From a checkpoint of a small audio embedding model: 4600 steps, 15625 training examples.
Rows from block 9, named by matrix and row number. Each number is 128 + 24 x the weight over its row's rms, rounded and kept within 0 to 255. All counts start at 0. Numbers have three digits each. After the name is the row's rms in percent of the matrix's.
# c30: last pointwise conv (model.blocks.9.c3.0.weight, 320x320x1), inputs 0-106
c30.69 101:154124136103133162109083124143092097125094105119118108111127097119109134170126136153087117091114148118133144124106128136169122108108124122134112168141115137155130135166174117174121127139161130150153120141154137127171105135146115174121162127142113139121126129162103116146186110115090128137136129087108149162084182181203128
c30.70 096:150120116152091127132100141103170133130143130145149110121174102126114171147111119167137183174135154160117143110100138158166104138156104158114130107142136161131142105143124133135135111140116125134135077142103170135120112141111129177159110144148154165105116142071155123125148110147122096145152176124132117123099130143118124
c30.71 095:111137109106097152100108144141103121133096117147142088108108138145126149097169116104109128116154116141130148078109143137147128098102168137148120095111122129139133143142155134129127140131142121128098162154150152120124156121145135113151125083122129135083138156141132133132076133143137111095108119117095101110132128161152105
c30.72 103:126110145111147137161111144127104120158174109142143108128140092124161075169112094127184111131118137120157108092108134117140109127134103096128172144133122150140116173096139125149120136122150113100114104148126123129140151135117131093144171155130118073091122141120165102115101115089141106110126152094142195105200102137130118
c30.73 098:154118158156140160108129112132117148097146168181116120109110133115092105114148150114088134137136107149149106124123113124082134152113117095142130166128120119141125085142173128110138139115117107116121141136119096138150101111147097124135151129095155111149161101167111120136126109105146091117156085137125143144118099097181125
c30.74 102:130126109161108127168125129122160135130162152138126121142123134130086123138130116103123133106100122108160095136114089108100136091207113126120126137150123119162127101130121131103140108165105123117115118156113099122134125118112120127124102145169144142131184145100100142128117135130140119119077172110145106157145099139114091
c30.75 101:122135127130127113098131092150131153117113114100129141123134151093138144104113081095116128135155108150131060162164121162135150076143167114124126128158127107141136101115091110100143158157153118085113145139152182096087173091175144132121145130120108153120143121184090131143125138114143124117149105145070154170086159113151112
c30.76 100:144088194100135122126102144112099173127127126101099089132138128137118086133133116121148164175127153186088122119108123126095105132121088147128125115154110128133126137142152091121117114130140132140105119114145146162101164149142172118115149123174114133077128173135142103165110148141143145122124147115140125147134168110132123
c30.77 111:126124145128112143104175110155123102112117132124144141131130097115110122119139120125135131135110140138080123153104163113126070080109107133122179104150140106159171097090120166123128101110141157127104106139140098128133107149118139107170134157114136116128115124118120115173173147135107146182137115119180109101117106126148123
c30.78 103:159140127124154110089087154153115141090148136159154155145109129184146128114136120110082098106100109112164123139137131143118157085128152146159131126117117147148164106114085101102129142135132106150089121109129081126137105151139169187146143097180107122142123139152136146120144123115179118071147105119100139126099150149124126
c30.79 103:118087135092146148142143141107103123147124153129137157064077125122115108120167139142096093125119110108131079134148105176138157151097199117115117132143156164107161143160109152145180096158130154119134101123129117100139143109139143142149151137133137118126142149154131153098128143115170151135125112124101110123164138094123101
c30.80 103:110135174114141104064120143135113133143124169085122118144088097116155128108151089144119117140134162125080142156108147140133125095134121134118161109113131097121124093139152123173130154102138109179110099159165128141165126153091115139114136056092166142149108181106115150106101172152092139113160142141151150152153129125120130
c30.81 099:098098154112119113148124149073160079165107118137177129098113193123144140116161111133146135123128089112089115114112154140140140134138078132078114146134119089109123122097129111107124109071121121132128095106152123116124133144109110100142123138079158116142085099112190088120117129166162158094106122132147146096151095128120099
c30.82 099:110140121099176128173116128103118093154088131149080113153116175129173135158146135103161119111152105126122133118133147099132103158131100125157135163117111130126126127103140126118129127115154164120123119073114126102124166136105121118125156124156112133137122195113153150144143147122161136122145035123133137115150111099114199
c30.83 100:119156119145101133107136071140097106144132114149089120115123124125116113106116114127090137120126138132115101137105106108115158177137122127147135157155094131130143071150154140165134137073154077098118137101106071139111129081132106110098144155122133164125170093114144107055116170110147118112145137120122128129140200117119116
c30.84 102:126136074117164115124107122141112144108090141148145140138114161125144124118111112171159147126126137091110130068145153115101137154129169132147123177181101139081157125124169177153157116149131120136133169145135100134144184161084110081131092095160094107132138140128084126144115130117088115147146095135137143155148162122112156
c30.85 101:142134192148157089131100146147147150165099147163104121180175141143123132185108108131125139149125094145129173138093073130137120141145127142114157127126093142142131081126182145113127093093122086092122106126142099151144104119124124144122114087129092118118127081134106186111122112156136152122173116123145112118138125177103096
c30.86 097:156116172167136118148127132143067147132141154123133153099140153120130189124130109151122147124102112114133106137100113157105080155111137103108107137170172120117150110134112111117162142168148119182152150143095120136140091161127161146136162153178139140129136136139131097069124129122128088128162146132154140120150136050124112
c30.87 100:181177113123106105146131158126124132147120175173101103137145135121101103136109110119112118147109153106142116106148141130108140130123070141098091114118110130143179081140105138119154122134141113137116125147130087159075088111105112158113107124150183168088115159175157103139124090174129135136166120135148127094100144178121128
c30.88 104:140128100113117117100100078137128114159118139109146122138139111114094108135134122123137103177134115106188123143161102128113153126121111141146100153098129095076123112129153104188143104152086148112128118156092145113134097173180129114108137153114155147116138163093110129114107150127120143142149106105104130134104133166103140
c30.89 096:151065157086112103097077163145116095153116138124160164153115132113167140148120172123149107162144138125106090142110118119152116075139135091170125144134159140134106093129119137133106083104106140166136175139116113122140144155151127100113172112072161122169134120154111093099157139149120142146090113093118200157155140136103154
c30.90 101:122157146158079094134159131100112136100139153095129141122115079163110156073146174137134110154090167138125152146109079162143166133089146140176087143100166180126117146111130090110148137155110111166157124150112137116104173129153150090145129118176185148089149165134134172157124158173108095156147145123113154135139153097123132
c30.91 102:154126128149112105147128145134153152104108153157112106116086113141129126168130156107126145127146156151129127100138115081090143104086130105133086140119169113159151161108101132154158149151087128125123085152122111128122147150113116091156154125154103087135112130129074127144141132105133148152175135109144126123138134127138106
c30.92 101:121100107133140127126115150133041127129146112128120121123113141116094106067161123093072145147123084111150171118122135105119117122135109161118166163088127118145173099158167153165114085161149084128114179136128151158095139129115130122125118120156120161125146125128141164151160152103125141127151144116153131086115126148118105
c30.93 109:141121172109127073149099149130112139142131103131092120137113124106102139169137125134103132157114132126134110113165130131111111124134127153145107126147129148144163135108130138111150176113116100113114157075135122098092120102105126153117134124092094151098134142134116109128122140136094164095091143129162148104165104159122128
c30.94 101:170130127130151143063151134124110105143114092090122123123094156104132153121136102147163143110136127134105136145135164112116152108111181132179120166135134109121108132130114112160119169113114131101124105135157114147140137161111098143131151119097142089126206129164152168109133116122116114110118168173073118106097156130102168
c30.95 097:123112119122112120167112143122128137092125116177092119148086159121119137105165136128173140134124137142140102169121139099126159110183161136095133145142100146106155095152095140120172153194134151153150156145125131128116129124096110162120098139124154184092154123135110127170121131149098127123131136138141135154159112105164158
c30.96 098:118104148142126150119132119141159185117141097080129098128166128152074093117139100141093137145157120135176136129092113132130099177111161095141110143159147124125130131098128161115132095121108129146136110127176101125128130098149156114129105136160126093117148112125112122123131186122097109123137141127093162152162122143117161
c30.97 100:125094157135122151131127134134156149127100149121120138152105119141122124179121075122126083137106106165139129084141171108179108090128120101120135169179090107155084184081155140132148126119128084116128122134140136124108121149156086079135131154104074061110107125125147163175109157140113146098131114121122113120133116143136110
c30.98 105:155130108094139099166126121092150156123145149105115129095192136127079111124140127162104105130147123115116093080190120139097149144110156140135115142087103108160127138171108177104138127114121112119142159143129169131111168100162132170148118129159146135140180137126164154138166108082122144159100094125123131156129165105122135
c30.99 097:149098143111146155165139124135117096148093106148158121159133117168133109115123155101126141127102110116132099139112031119144144155133128055122151126130147132145139128166159140109128108141136120124149142128130143145098153149114104112094148107140121146161104124191088097103133147120139143116092143128137115150082143095143074
c30.100 105:158129125104161110143105160145084089144151128162140135143147101165118118144074147161156133144153125141126137119093129145143127142154130169105106116168152118106130126166172139100135129115099146116137159146138153115170131153096114122150149138174153126123144199120103190137149153120101134108137111162098139086127098127120152
c30.101 103:130146142128119154119139185170139144136117081111129162161090122136130098104113154094078142109109105122100169122128158135141161153117103091108165148115137119144153121136147078127164108146151168144135132095143176094161110131165099125128132117164127112109092147126147142106181138114145144109120116097136170142132153095140125
c30.102 100:095141158127133101143145137135212132106096082121132147103090159140107144143137107145138128121162134136108127120087124159154136101129154146124116138128140137073103135102110140125152151116157122078115098122109152114159144133084122105143128105112155155125119138143110120089110156086119108101147101171156104121100119109146130
c30.103 098:138111070137143129130083154172141124095124141130161115084139151105099086132125116128113086149140133129095080111121182096107173122146120145103095123123098127061179127139140186126156128134099129141105096149163136136161134115157160150131164100124138085103126156120143118152126132075117114133148122129096122120104138109134103
c30.104 106:077158100149110115081086078121141154128101103160138142117097103129144138119125111164142170152079124154132099097116137126099110096128117147168182154154130130126133107122121122124121172143085090133125126119129097159102141116110139088102123149139146127134136158138125121152150127121136126140140116144077133127102175124122115
c30.105 102:129142113127135120077149140125151130145162111103128172077153118124110133131147176166136120132151134114123138093130149130115118092146112102109130110170131127134169160061133103128099122144124101116089175170125123133138110151159108130126126078115161129113152163144161121102181122181112107072123126122161145125139157156182075
c30.106 100:105167141143141161134086140118114158095114168148147110167133104091092126169122176119130173149093111148130193145144156147131097103114162130140215136117130142150125148120144139134181077127095108131155136101119116118159143138151110141148125133103128125141098139131156099132103171155118153163163120138149140116124126121133072
c30.107 101:139116100165123157171109119100132139103123111082119167085136153106133087110120113089134138150134131138107140142189143118111132129168133130115099131166089123130121097132117097139129138113122097135178156134138114134135079156113105115154124104155101132116088117118131149099173180118093136119146186155157077153086125126120121
c30.108 098:116094099129151121133140155088140122143116124170118140136108139138102134125111139102113127130121164157124136176097157107132114134103095144149112148140123116139146088122165155127093138110153127167140145094119164110153080107156114110115130175145142136136071127136120108105137155127116132151124092118165132162107119095126177
c30.109 102:161171094116152137094147128149100148123145084097108108159142081178118129096089126124140156173131095137126122058118117130138131098140160097142135146132142111121164123132130111109097116131122125144100102135134100126183139148120105129129156096163139099119143147123176135116122177105112110100102175157146128108107169083108105
c30.110 099:156136134092148104115119115134129209152160099072137091078156116134131158119168129116135103114083115153107106125123153173113128157125118148100109122172129146115098116080153130133086158108127166140149137146121109117150133154153136122124110085109166163159127119129147110119101129116116128148141114118082149114127176126098149
c30.111 105:100102154149170115086136182175154162136129181128107163151085129148152098167080118126117155131129138079146098097100153145086089153110139109112143151128121144154120149146164147137118076122116152145128153136117109123108144121131140127144147137138110133102113141079139123145163129142135138140100105118112117104109136122071194
c30.112 103:162118124102129104100135098077118177155121132133158117129142172163138156106106141090125138092120136080084115094140112136133116086132163111168150108103171109097149118140109098159110114112138144148158102151133101138159097142167138102140120108152134129152150117105183110166099103104140143184097091110075105142132122126073132
c30.113 103:072168149113122103114127107169144114156168177145152171128095145141152101146124100123126124121143114160174125121155128138171110097114104157159172132168133115128122118110165118141108117146108129137130146129150110105112166138143154095107133171124107163078123149120145125099096112169113108139119161165142104102157102115130129
c30.114 104:162130136115150135102112093093096149094105112141122135158158163090164114107112082112133148135167112130174142181150125140140120127118123124146089151104154142107142136108120158136138128079143180202121158144150102128120116141098151163113150135144143134143072104098139148155132109121140143116101121143113099115080115098160114
c30.115 097:093166149109109126119121132099103117144105141144151132147129106096121105101155123156116120147148125088069185194145141123136157115106154174110146099165133108093096135147154098119121144150115150112093172139133094089112171136149129124090130130149106103125131118167185119101129114128143119137105089158095148107148110139109188
c30.116 098:092128135068141129140105132133133104148152147139139116102111124135121146124128115103089122145155122133107129171143144140142128114129093101118162164169137127116101103141111152137122101112136130115120144124157135133136097162132141137122136126176119128146155170130131131137112061137157127153128093137180117144126142163120145
c30.117 097:117144103125148121164091122116139108167141105107112148122134147117137156138107146145173144171148126134129124101137148136104107156133110084104102074131109121124128139116131112107115147142151103128111139120103116127131137111179148123100104122102138069129108119139083137158133152138121090068153121093126131119176159146124186
c30.118 105:124135135101181153145120127176122179122098122137100104136163110100123113139110117112145139117109173141143118125092141175119114153139138080113093123106126142116119131124077166103094103129151091121120155119151107144146145172122150085131113149098147164126153092118124111170125100092133123164120115180111135141115150120130175
c30.119 096:107149115128090089163136116121152116139121098127153119058109118154137124139092143171136140148114115134142118120080075112118142085115141109138094156083124168133077145087142120109113136173096148152128112151129087106127156119114126128155122125160122133187125140097153152144075115130132126131145116183161175163102145126121138
c30.120 098:123139159112131130067131152152127159175131124096099134084109107130109139099180154169110139142133130101110091127104101189151117096123165119114144124140143200115130116123106159135114114124070144134088137115172066107152135090107152140102155129124061145136088109128115145104133162143161150130119137147167106105112186170155111
c30.121 104:131103118141150083133139152094125102111132148158169105090118124059107145113135098155101151136108120114106090133120131123085147148100122111155075121123126122093187085119185137118099156087136101150113165126140108107069140103183107146105091075086102141094133120120136082131123121138153132148101105154119124083138114144081116
c30.122 093:100175105122099125087131127113113133153115118132075087147114105098168099114106100131089170152132108132063136176134146160121108113108115100146140169111146135147104157143083130126161159119111132118174144131145114116115141126116135105153084126131099111112106075137149130101121144155118141133130102158099112133139106121121111
c30.123 101:087113108135112148150154114116076171144135095124106144109119097122110136110180107089090108096101123064097153153093100130118157118122153165118094160185136149175134127162107116100145111147124130138126142173130092134128135143118129153128099088129163136158139101135164113149147155119088127164105120189131130094155122112140115
c30.124 104:113134129125129141160119190119142138131126115110167140133158130143105104104135152141141125134134165166172130157098121140155081142148155140144084129115139113175084096100196106103166132134111107128089124167135087153127138113105116142135154083155135149106123169115129130145144123148151125144149143171091132105119062127115086
c30.125 098:103132074137121107107106118083110079168125126160163127098100140100133182137152128126104120107138170141115101122153139129147156150099083116163139160128119153119094142143155135130147108105160127166103100166092111091135111105098101103102077111114136147115078137112127117073085156073136153136151122116123123144116117113131106
c30.126 097:141124132136143126125127142138143160116153093096136147151111112132189115157114154109120140128112162156156116083120088119113095123159067149168118143134115146156117125093161141085153110145136112116105166110106171113089152119112169104140137149104155159132106122153159119084106088132098132136150134117114125157132141175144137
c30.127 104:125119156127170145113139104129127124190150158092148115136098131160081118137119113114149107159150162138104137133113145163087138092146116154117077171161124165109156143133148116171148131122134142087150085141115133181077118091098139097142177136192116139138157112121144120097115123127160155134108144168097136133158107119137093
c30.128 109:143131115107174131106162095113174124120127092159133177094111151088156157100136142137126137171100160119120104131115115154096111106156108114095119138109132157118138118169101148123142089107104115143163152115127103153161088115132146136133131140127130112114115122133121127155097145091140135118127112116092146126138122137098133