config = dict(
    depths=[16],
    kernel_size=5,
    am_softmax_margin=0.1,
    init='orthogonal',
    final_lr_fraction=0.01,
    warmup_steps=920,
)
Rows from block 5, named by matrix and row number. Each number is 200 + 20 x the weight over the matrix's rms, rounded and kept within 0 to 999. All counts start at 0.
# c30: last pointwise conv (model.blocks.5.c3.0.weight, 320x320x1), inputs 0-319
c30.113,163,195,160,177,221,200,194,226,183,203,196,204,198,214,175,236,203,185,196,163,174,215,215,208,212,199,252,187,205,225,224,211,212,220,203,177,200,227,178,191,214,198,193,226,210,171,218,198,208,181,228,195,219,186,155,202,213,200,189,184,193,199,184,206,219,218,215,195,212,231,212,207,194,186,211,168,210,180,194,228,176,214,211,176,218,201,220,192,174,168,182,161,209,181,192,194,205,183,207,229,196,219,202,186,161,167,215,207,165,169,217,226,168,189,174,188,205,224,215,157,191,219,228,212,200,185,216,220,218,190,175,232,179,187,223,182,227,191,226,218,205,192,228,175,175,195,216,203,234,210,188,179,203,203,198,183,219,177,194,209,222,240,213,187,188,170,168,235,200,224,199,193,236,223,204,213,204,237,183,168,185,206,220,211,222,208,193,212,200,234,189,182,198,214,213,196,212,208,206,161,183,220,188,172,194,224,213,208,187,201,202,209,217,185,217,231,197,209,186,197,191,178,157,166,176,236,193,229,221,213,180,188,215,182,201,171,207,185,202,198,228,180,207,169,190,189,217,202,236,181,200,216,214,130,216,172,212,183,207,190,225,196,195,174,219,205,195,198,201,163,186,228,231,217,186,182,260,239,215,183,242,187,200,173,170,182,218,189,216,215,185,191,237,163,239,190,206,198,208,181,201,176,203,212,186,193,195,178,186,258,196,217,209,191,171,178,224,184,171,217
c30.114,184,208,215,195,216,255,215,192,188,203,205,217,180,236,209,208,171,199,214,192,174,199,154,226,198,215,200,190,180,204,191,245,201,214,194,211,199,193,162,232,160,170,193,227,172,201,244,186,195,181,199,201,168,209,201,177,227,251,183,210,223,204,225,188,189,161,227,221,198,230,189,191,200,220,227,218,182,209,192,189,201,186,184,207,216,200,217,175,207,217,185,219,200,218,184,195,235,189,218,186,231,216,182,186,204,246,211,180,184,193,187,232,187,218,177,233,214,206,181,187,203,213,172,248,177,182,203,208,216,222,205,211,178,187,219,213,196,210,178,156,204,218,191,194,214,200,217,178,200,182,179,213,218,196,224,182,205,223,205,211,183,187,204,189,170,195,209,197,207,182,182,202,222,222,178,182,221,214,234,217,184,200,177,190,183,199,180,220,204,190,210,233,207,187,186,198,202,176,190,212,169,221,221,225,231,224,180,199,223,236,182,185,200,196,216,176,207,196,199,199,165,244,194,223,214,159,203,229,230,203,163,246,177,197,176,213,202,228,228,157,243,183,223,227,190,209,220,235,182,162,225,173,204,224,212,226,195,176,199,229,210,214,174,200,215,201,195,218,231,182,190,197,178,206,228,212,223,183,221,202,160,217,174,185,157,195,191,227,214,191,234,185,207,210,215,203,182,200,173,225,184,180,182,232,204,211,203,191,196,195,206,170,195,218,213,219,178,170,206,201
c30.115,203,217,235,203,182,198,185,240,184,188,198,226,193,193,201,230,220,213,231,214,224,209,192,211,199,168,195,169,195,207,210,187,210,186,185,189,209,238,177,192,204,207,187,226,188,197,220,226,190,213,179,179,186,191,207,188,187,228,209,235,188,194,207,193,186,192,200,215,215,189,186,221,210,153,200,184,194,196,215,219,206,224,213,211,211,195,201,210,178,211,191,211,216,193,181,156,190,183,179,192,233,193,179,222,197,155,234,180,202,212,188,199,216,228,197,234,198,199,207,221,204,223,198,189,202,178,208,191,205,178,205,165,235,170,195,170,184,217,205,207,179,218,216,220,216,267,209,248,223,196,177,217,207,206,200,182,155,212,182,230,225,211,229,175,217,219,193,173,188,190,177,237,222,241,224,209,183,171,185,172,155,229,209,190,199,188,209,215,193,204,177,205,193,181,207,174,227,187,199,199,216,221,237,181,182,202,245,149,194,192,189,199,208,191,201,175,211,200,216,179,234,204,208,180,234,194,190,163,200,242,227,194,210,239,184,197,218,227,214,217,204,194,195,168,206,201,212,198,238,213,182,182,220,181,195,220,232,179,210,219,220,201,233,205,198,195,228,179,202,205,218,183,202,224,171,182,185,190,198,199,226,189,209,208,198,190,215,193,202,185,249,224,195,185,218,141,195,162,196,216,199,218,194,186,202,185,190,165,217,208,207,149,210,203,204,196,207,210,185,177
c30.116,206,230,203,202,224,187,210,192,208,218,245,223,201,225,184,214,190,207,203,206,201,184,206,196,170,174,190,160,191,182,214,193,218,213,200,186,189,191,186,204,232,156,167,246,206,224,217,216,200,207,215,228,201,216,176,180,191,211,214,244,170,207,162,213,198,174,201,202,154,223,206,194,193,213,184,216,220,124,169,228,199,225,164,186,161,231,228,217,203,198,173,177,226,210,198,171,168,164,183,196,221,184,187,175,179,208,205,194,189,186,170,200,207,186,209,218,205,208,219,213,174,176,207,193,206,172,212,202,207,198,202,190,173,187,185,225,200,165,236,202,214,196,214,173,223,212,205,181,227,217,172,185,233,213,195,174,206,206,189,204,196,221,197,183,218,176,166,214,194,181,203,194,173,224,169,228,213,202,199,208,187,178,176,208,201,192,169,203,219,210,192,183,199,214,209,192,206,223,215,225,180,218,187,206,226,184,229,185,174,153,179,199,193,212,207,180,221,172,223,190,189,184,220,203,206,186,215,224,211,193,228,201,246,184,205,183,205,174,212,216,189,202,190,203,192,173,179,203,210,211,191,202,196,208,214,194,198,195,194,179,171,187,227,217,194,180,200,196,217,225,162,213,221,237,210,195,182,198,182,210,180,197,168,200,213,204,171,158,188,156,185,206,187,241,188,180,193,171,215,222,210,228,230,194,225,196,156,198,190,185,199,209,194,180,187,208,175,202,168,187
c30.117,210,189,212,198,194,215,226,202,197,156,167,206,226,182,195,212,210,200,210,213,199,190,203,161,189,215,209,206,223,187,189,197,216,199,235,222,182,209,263,159,182,199,196,162,192,221,211,195,223,212,222,197,206,205,195,195,199,174,230,211,205,219,197,156,191,192,221,201,196,213,216,228,209,192,189,210,195,187,243,180,213,189,196,229,194,199,213,192,216,189,223,211,216,185,184,191,213,187,190,213,209,195,230,208,222,235,197,239,220,214,222,222,197,176,211,199,255,220,199,188,147,178,200,198,178,220,231,179,221,191,191,184,178,198,184,196,208,229,212,176,210,181,218,202,178,181,237,178,203,187,204,185,222,181,207,161,213,174,211,186,240,195,206,199,175,214,206,199,191,192,183,188,182,166,178,172,193,200,144,191,189,220,203,220,198,217,191,169,188,189,208,167,224,214,200,242,153,201,224,196,175,177,187,185,186,206,234,249,205,190,180,204,202,216,200,195,194,219,218,218,249,209,201,196,207,186,163,195,237,228,201,222,172,180,198,219,192,198,227,211,178,226,206,238,206,226,214,170,212,214,204,201,209,203,203,192,157,245,235,182,178,198,191,186,178,201,212,202,173,213,208,168,210,204,231,200,216,201,193,189,192,196,198,223,194,181,195,194,206,167,207,192,176,237,166,179,187,211,214,220,208,211,205,195,197,242,215,206,212,218,212,173,232,219,205,170,213,198,158,202
c30.118,229,198,180,201,140,200,195,161,191,192,202,213,200,188,211,202,168,177,208,199,248,151,172,199,196,183,219,196,213,229,219,167,198,195,186,204,182,232,148,206,191,184,188,218,216,200,157,190,192,237,203,203,239,205,188,187,212,208,220,225,176,192,191,149,201,216,202,196,196,168,197,238,157,204,177,213,184,155,211,176,223,176,187,197,209,235,192,162,215,214,221,181,184,239,211,227,190,224,224,198,199,175,179,217,213,188,165,183,182,216,190,227,199,208,211,223,162,215,208,189,180,159,202,247,197,210,199,220,185,196,182,188,182,200,204,207,170,215,210,198,209,189,238,222,219,181,216,221,164,193,196,237,162,174,179,205,186,202,211,193,202,203,188,197,230,186,230,184,187,200,217,223,202,153,221,204,227,186,238,212,174,187,219,240,179,162,206,196,239,217,248,155,177,194,202,189,180,210,195,204,210,218,215,205,190,229,216,194,187,187,147,202,175,196,225,213,194,205,196,177,195,176,183,208,185,181,233,160,206,214,179,189,196,195,207,234,156,223,179,175,221,215,185,231,204,198,194,178,245,173,192,201,168,187,211,191,194,165,199,202,193,209,206,202,201,193,188,191,179,206,233,183,183,183,195,187,189,237,176,194,203,237,207,212,199,212,179,210,211,238,196,168,225,179,206,217,188,177,197,248,207,204,176,210,211,222,209,229,215,189,197,218,179,175,194,177,212,238,156,219
c30.119,205,219,222,243,177,173,220,188,196,223,203,183,187,196,217,215,212,200,154,166,193,196,236,168,209,194,193,196,212,206,193,208,146,199,189,206,193,206,152,199,178,217,215,218,200,202,208,222,210,194,213,185,175,175,199,191,203,235,213,201,189,206,202,186,199,179,172,224,200,238,233,204,226,198,210,191,189,235,199,197,169,210,193,201,176,180,190,232,203,170,207,181,226,199,182,207,230,191,160,192,199,200,191,205,167,186,183,236,215,186,230,190,203,199,168,184,192,168,171,184,178,211,243,175,192,188,216,241,190,192,238,214,225,172,220,224,225,173,203,172,205,204,216,202,161,203,187,187,193,173,175,204,169,222,222,164,164,168,226,234,220,196,213,215,198,181,250,178,171,211,212,219,171,189,188,180,222,204,205,204,191,240,196,186,222,202,174,175,226,241,200,185,243,216,200,226,192,190,234,211,182,217,163,166,204,198,166,197,222,236,209,212,188,253,226,233,175,242,204,194,224,200,179,196,205,214,181,221,218,241,196,211,200,197,198,191,225,185,199,230,200,206,196,195,182,197,209,157,187,172,209,209,193,196,190,185,169,189,198,234,161,194,217,200,174,169,172,198,216,200,221,191,225,211,190,188,212,213,212,184,196,198,213,204,207,217,171,223,199,167,236,208,233,215,194,177,217,203,201,183,215,185,175,220,216,233,183,207,179,208,195,244,221,177,209,205,204,254,214,189
c30.120,202,202,211,194,205,236,182,179,191,199,136,189,219,208,192,158,186,194,172,205,239,206,243,206,202,204,223,188,195,213,224,159,196,257,166,183,187,202,229,227,187,206,173,186,184,201,172,223,230,180,230,226,242,161,197,211,193,156,213,139,190,216,203,187,222,167,193,173,201,218,145,197,203,210,222,198,206,203,211,174,194,210,197,208,227,156,221,172,201,199,216,213,199,183,208,179,212,213,206,193,202,199,214,217,217,215,235,187,202,202,180,213,222,212,192,210,178,190,227,192,212,197,209,196,237,164,203,195,168,217,166,225,156,155,161,212,206,227,228,212,192,185,204,171,213,223,257,192,172,182,189,229,198,203,193,208,207,199,204,237,160,207,203,219,203,212,166,200,195,183,230,209,181,200,204,218,235,176,184,197,159,193,212,228,166,209,163,199,203,257,196,206,215,209,199,212,202,191,200,218,194,200,236,157,219,167,211,162,199,205,190,167,198,230,172,164,213,227,183,198,202,216,202,208,210,178,215,181,216,215,187,187,225,232,200,196,200,191,198,209,209,198,212,239,223,243,248,177,207,187,221,209,199,191,146,205,177,201,228,212,160,264,236,225,188,208,205,200,185,209,188,183,209,200,195,244,205,178,225,226,175,219,176,202,216,241,209,159,215,216,165,175,174,215,206,197,189,197,184,175,173,199,196,139,194,214,193,220,206,182,176,218,199,176,206,210,206,201,218,177
c30.121,244,192,202,201,183,211,221,247,200,226,174,183,185,182,168,189,199,213,201,241,198,225,234,211,173,165,181,174,203,197,218,166,186,201,214,197,216,200,192,178,203,216,179,187,201,238,179,188,184,201,235,208,196,155,214,173,194,181,203,189,202,191,220,218,170,207,207,177,212,215,220,216,229,205,228,257,204,224,211,207,198,204,189,225,210,159,211,192,178,200,153,192,211,180,224,207,211,205,198,187,224,191,216,174,177,202,203,196,176,155,216,174,186,191,215,242,207,192,178,221,227,191,185,199,215,185,189,188,183,211,170,164,161,249,214,201,169,204,195,156,190,208,190,175,205,208,225,220,190,216,186,184,168,222,211,198,192,183,217,190,202,182,214,215,177,189,190,202,238,221,196,201,218,201,191,211,194,199,190,215,221,167,185,203,241,184,194,207,180,175,185,194,200,182,209,215,226,219,213,196,215,201,248,211,207,196,217,197,176,224,176,214,175,209,214,176,180,215,218,195,206,227,199,191,185,209,209,206,198,180,225,208,178,235,230,163,184,215,182,183,170,184,187,170,201,177,199,191,187,125,223,205,181,192,193,222,171,199,203,190,163,181,208,206,208,199,255,182,189,231,196,195,182,195,212,186,194,246,201,214,210,219,226,197,194,182,213,218,171,218,201,229,192,199,194,195,205,209,250,214,239,156,208,213,230,195,195,177,198,191,211,221,235,237,197,172,211,181,192,190
c30.122,174,159,165,195,213,210,193,207,206,194,187,192,212,195,202,191,216,179,200,166,207,216,178,211,235,185,212,144,198,186,210,168,211,168,208,144,211,216,194,252,185,197,157,246,221,167,166,187,192,222,178,150,175,231,184,171,224,213,170,195,177,192,167,207,220,194,192,203,170,173,197,227,161,225,189,180,198,200,221,182,188,219,186,209,170,203,221,186,196,196,219,196,209,165,229,227,197,218,212,196,226,228,182,188,183,234,207,203,189,223,203,222,169,223,188,154,190,169,219,167,212,170,198,193,227,206,204,188,196,208,200,209,205,163,158,207,182,194,191,212,186,234,194,194,184,195,203,158,169,174,208,184,180,186,213,220,186,203,216,219,230,251,196,212,208,176,215,176,195,237,196,216,223,216,223,219,179,189,213,190,194,182,197,220,169,207,199,208,185,200,229,194,195,207,220,232,222,160,170,190,164,219,175,199,185,215,179,198,208,193,205,196,193,199,239,181,221,161,195,209,186,210,187,177,219,202,195,196,212,204,219,204,188,210,211,229,189,228,147,197,183,176,203,162,161,243,202,178,196,163,218,228,213,250,200,227,221,226,193,164,232,209,193,195,168,217,225,214,200,217,232,173,188,220,189,221,207,186,187,222,198,204,217,180,198,171,213,203,182,229,227,199,184,148,188,200,202,189,216,193,166,190,193,168,216,207,184,245,213,206,217,168,220,188,213,201,198,232,206,197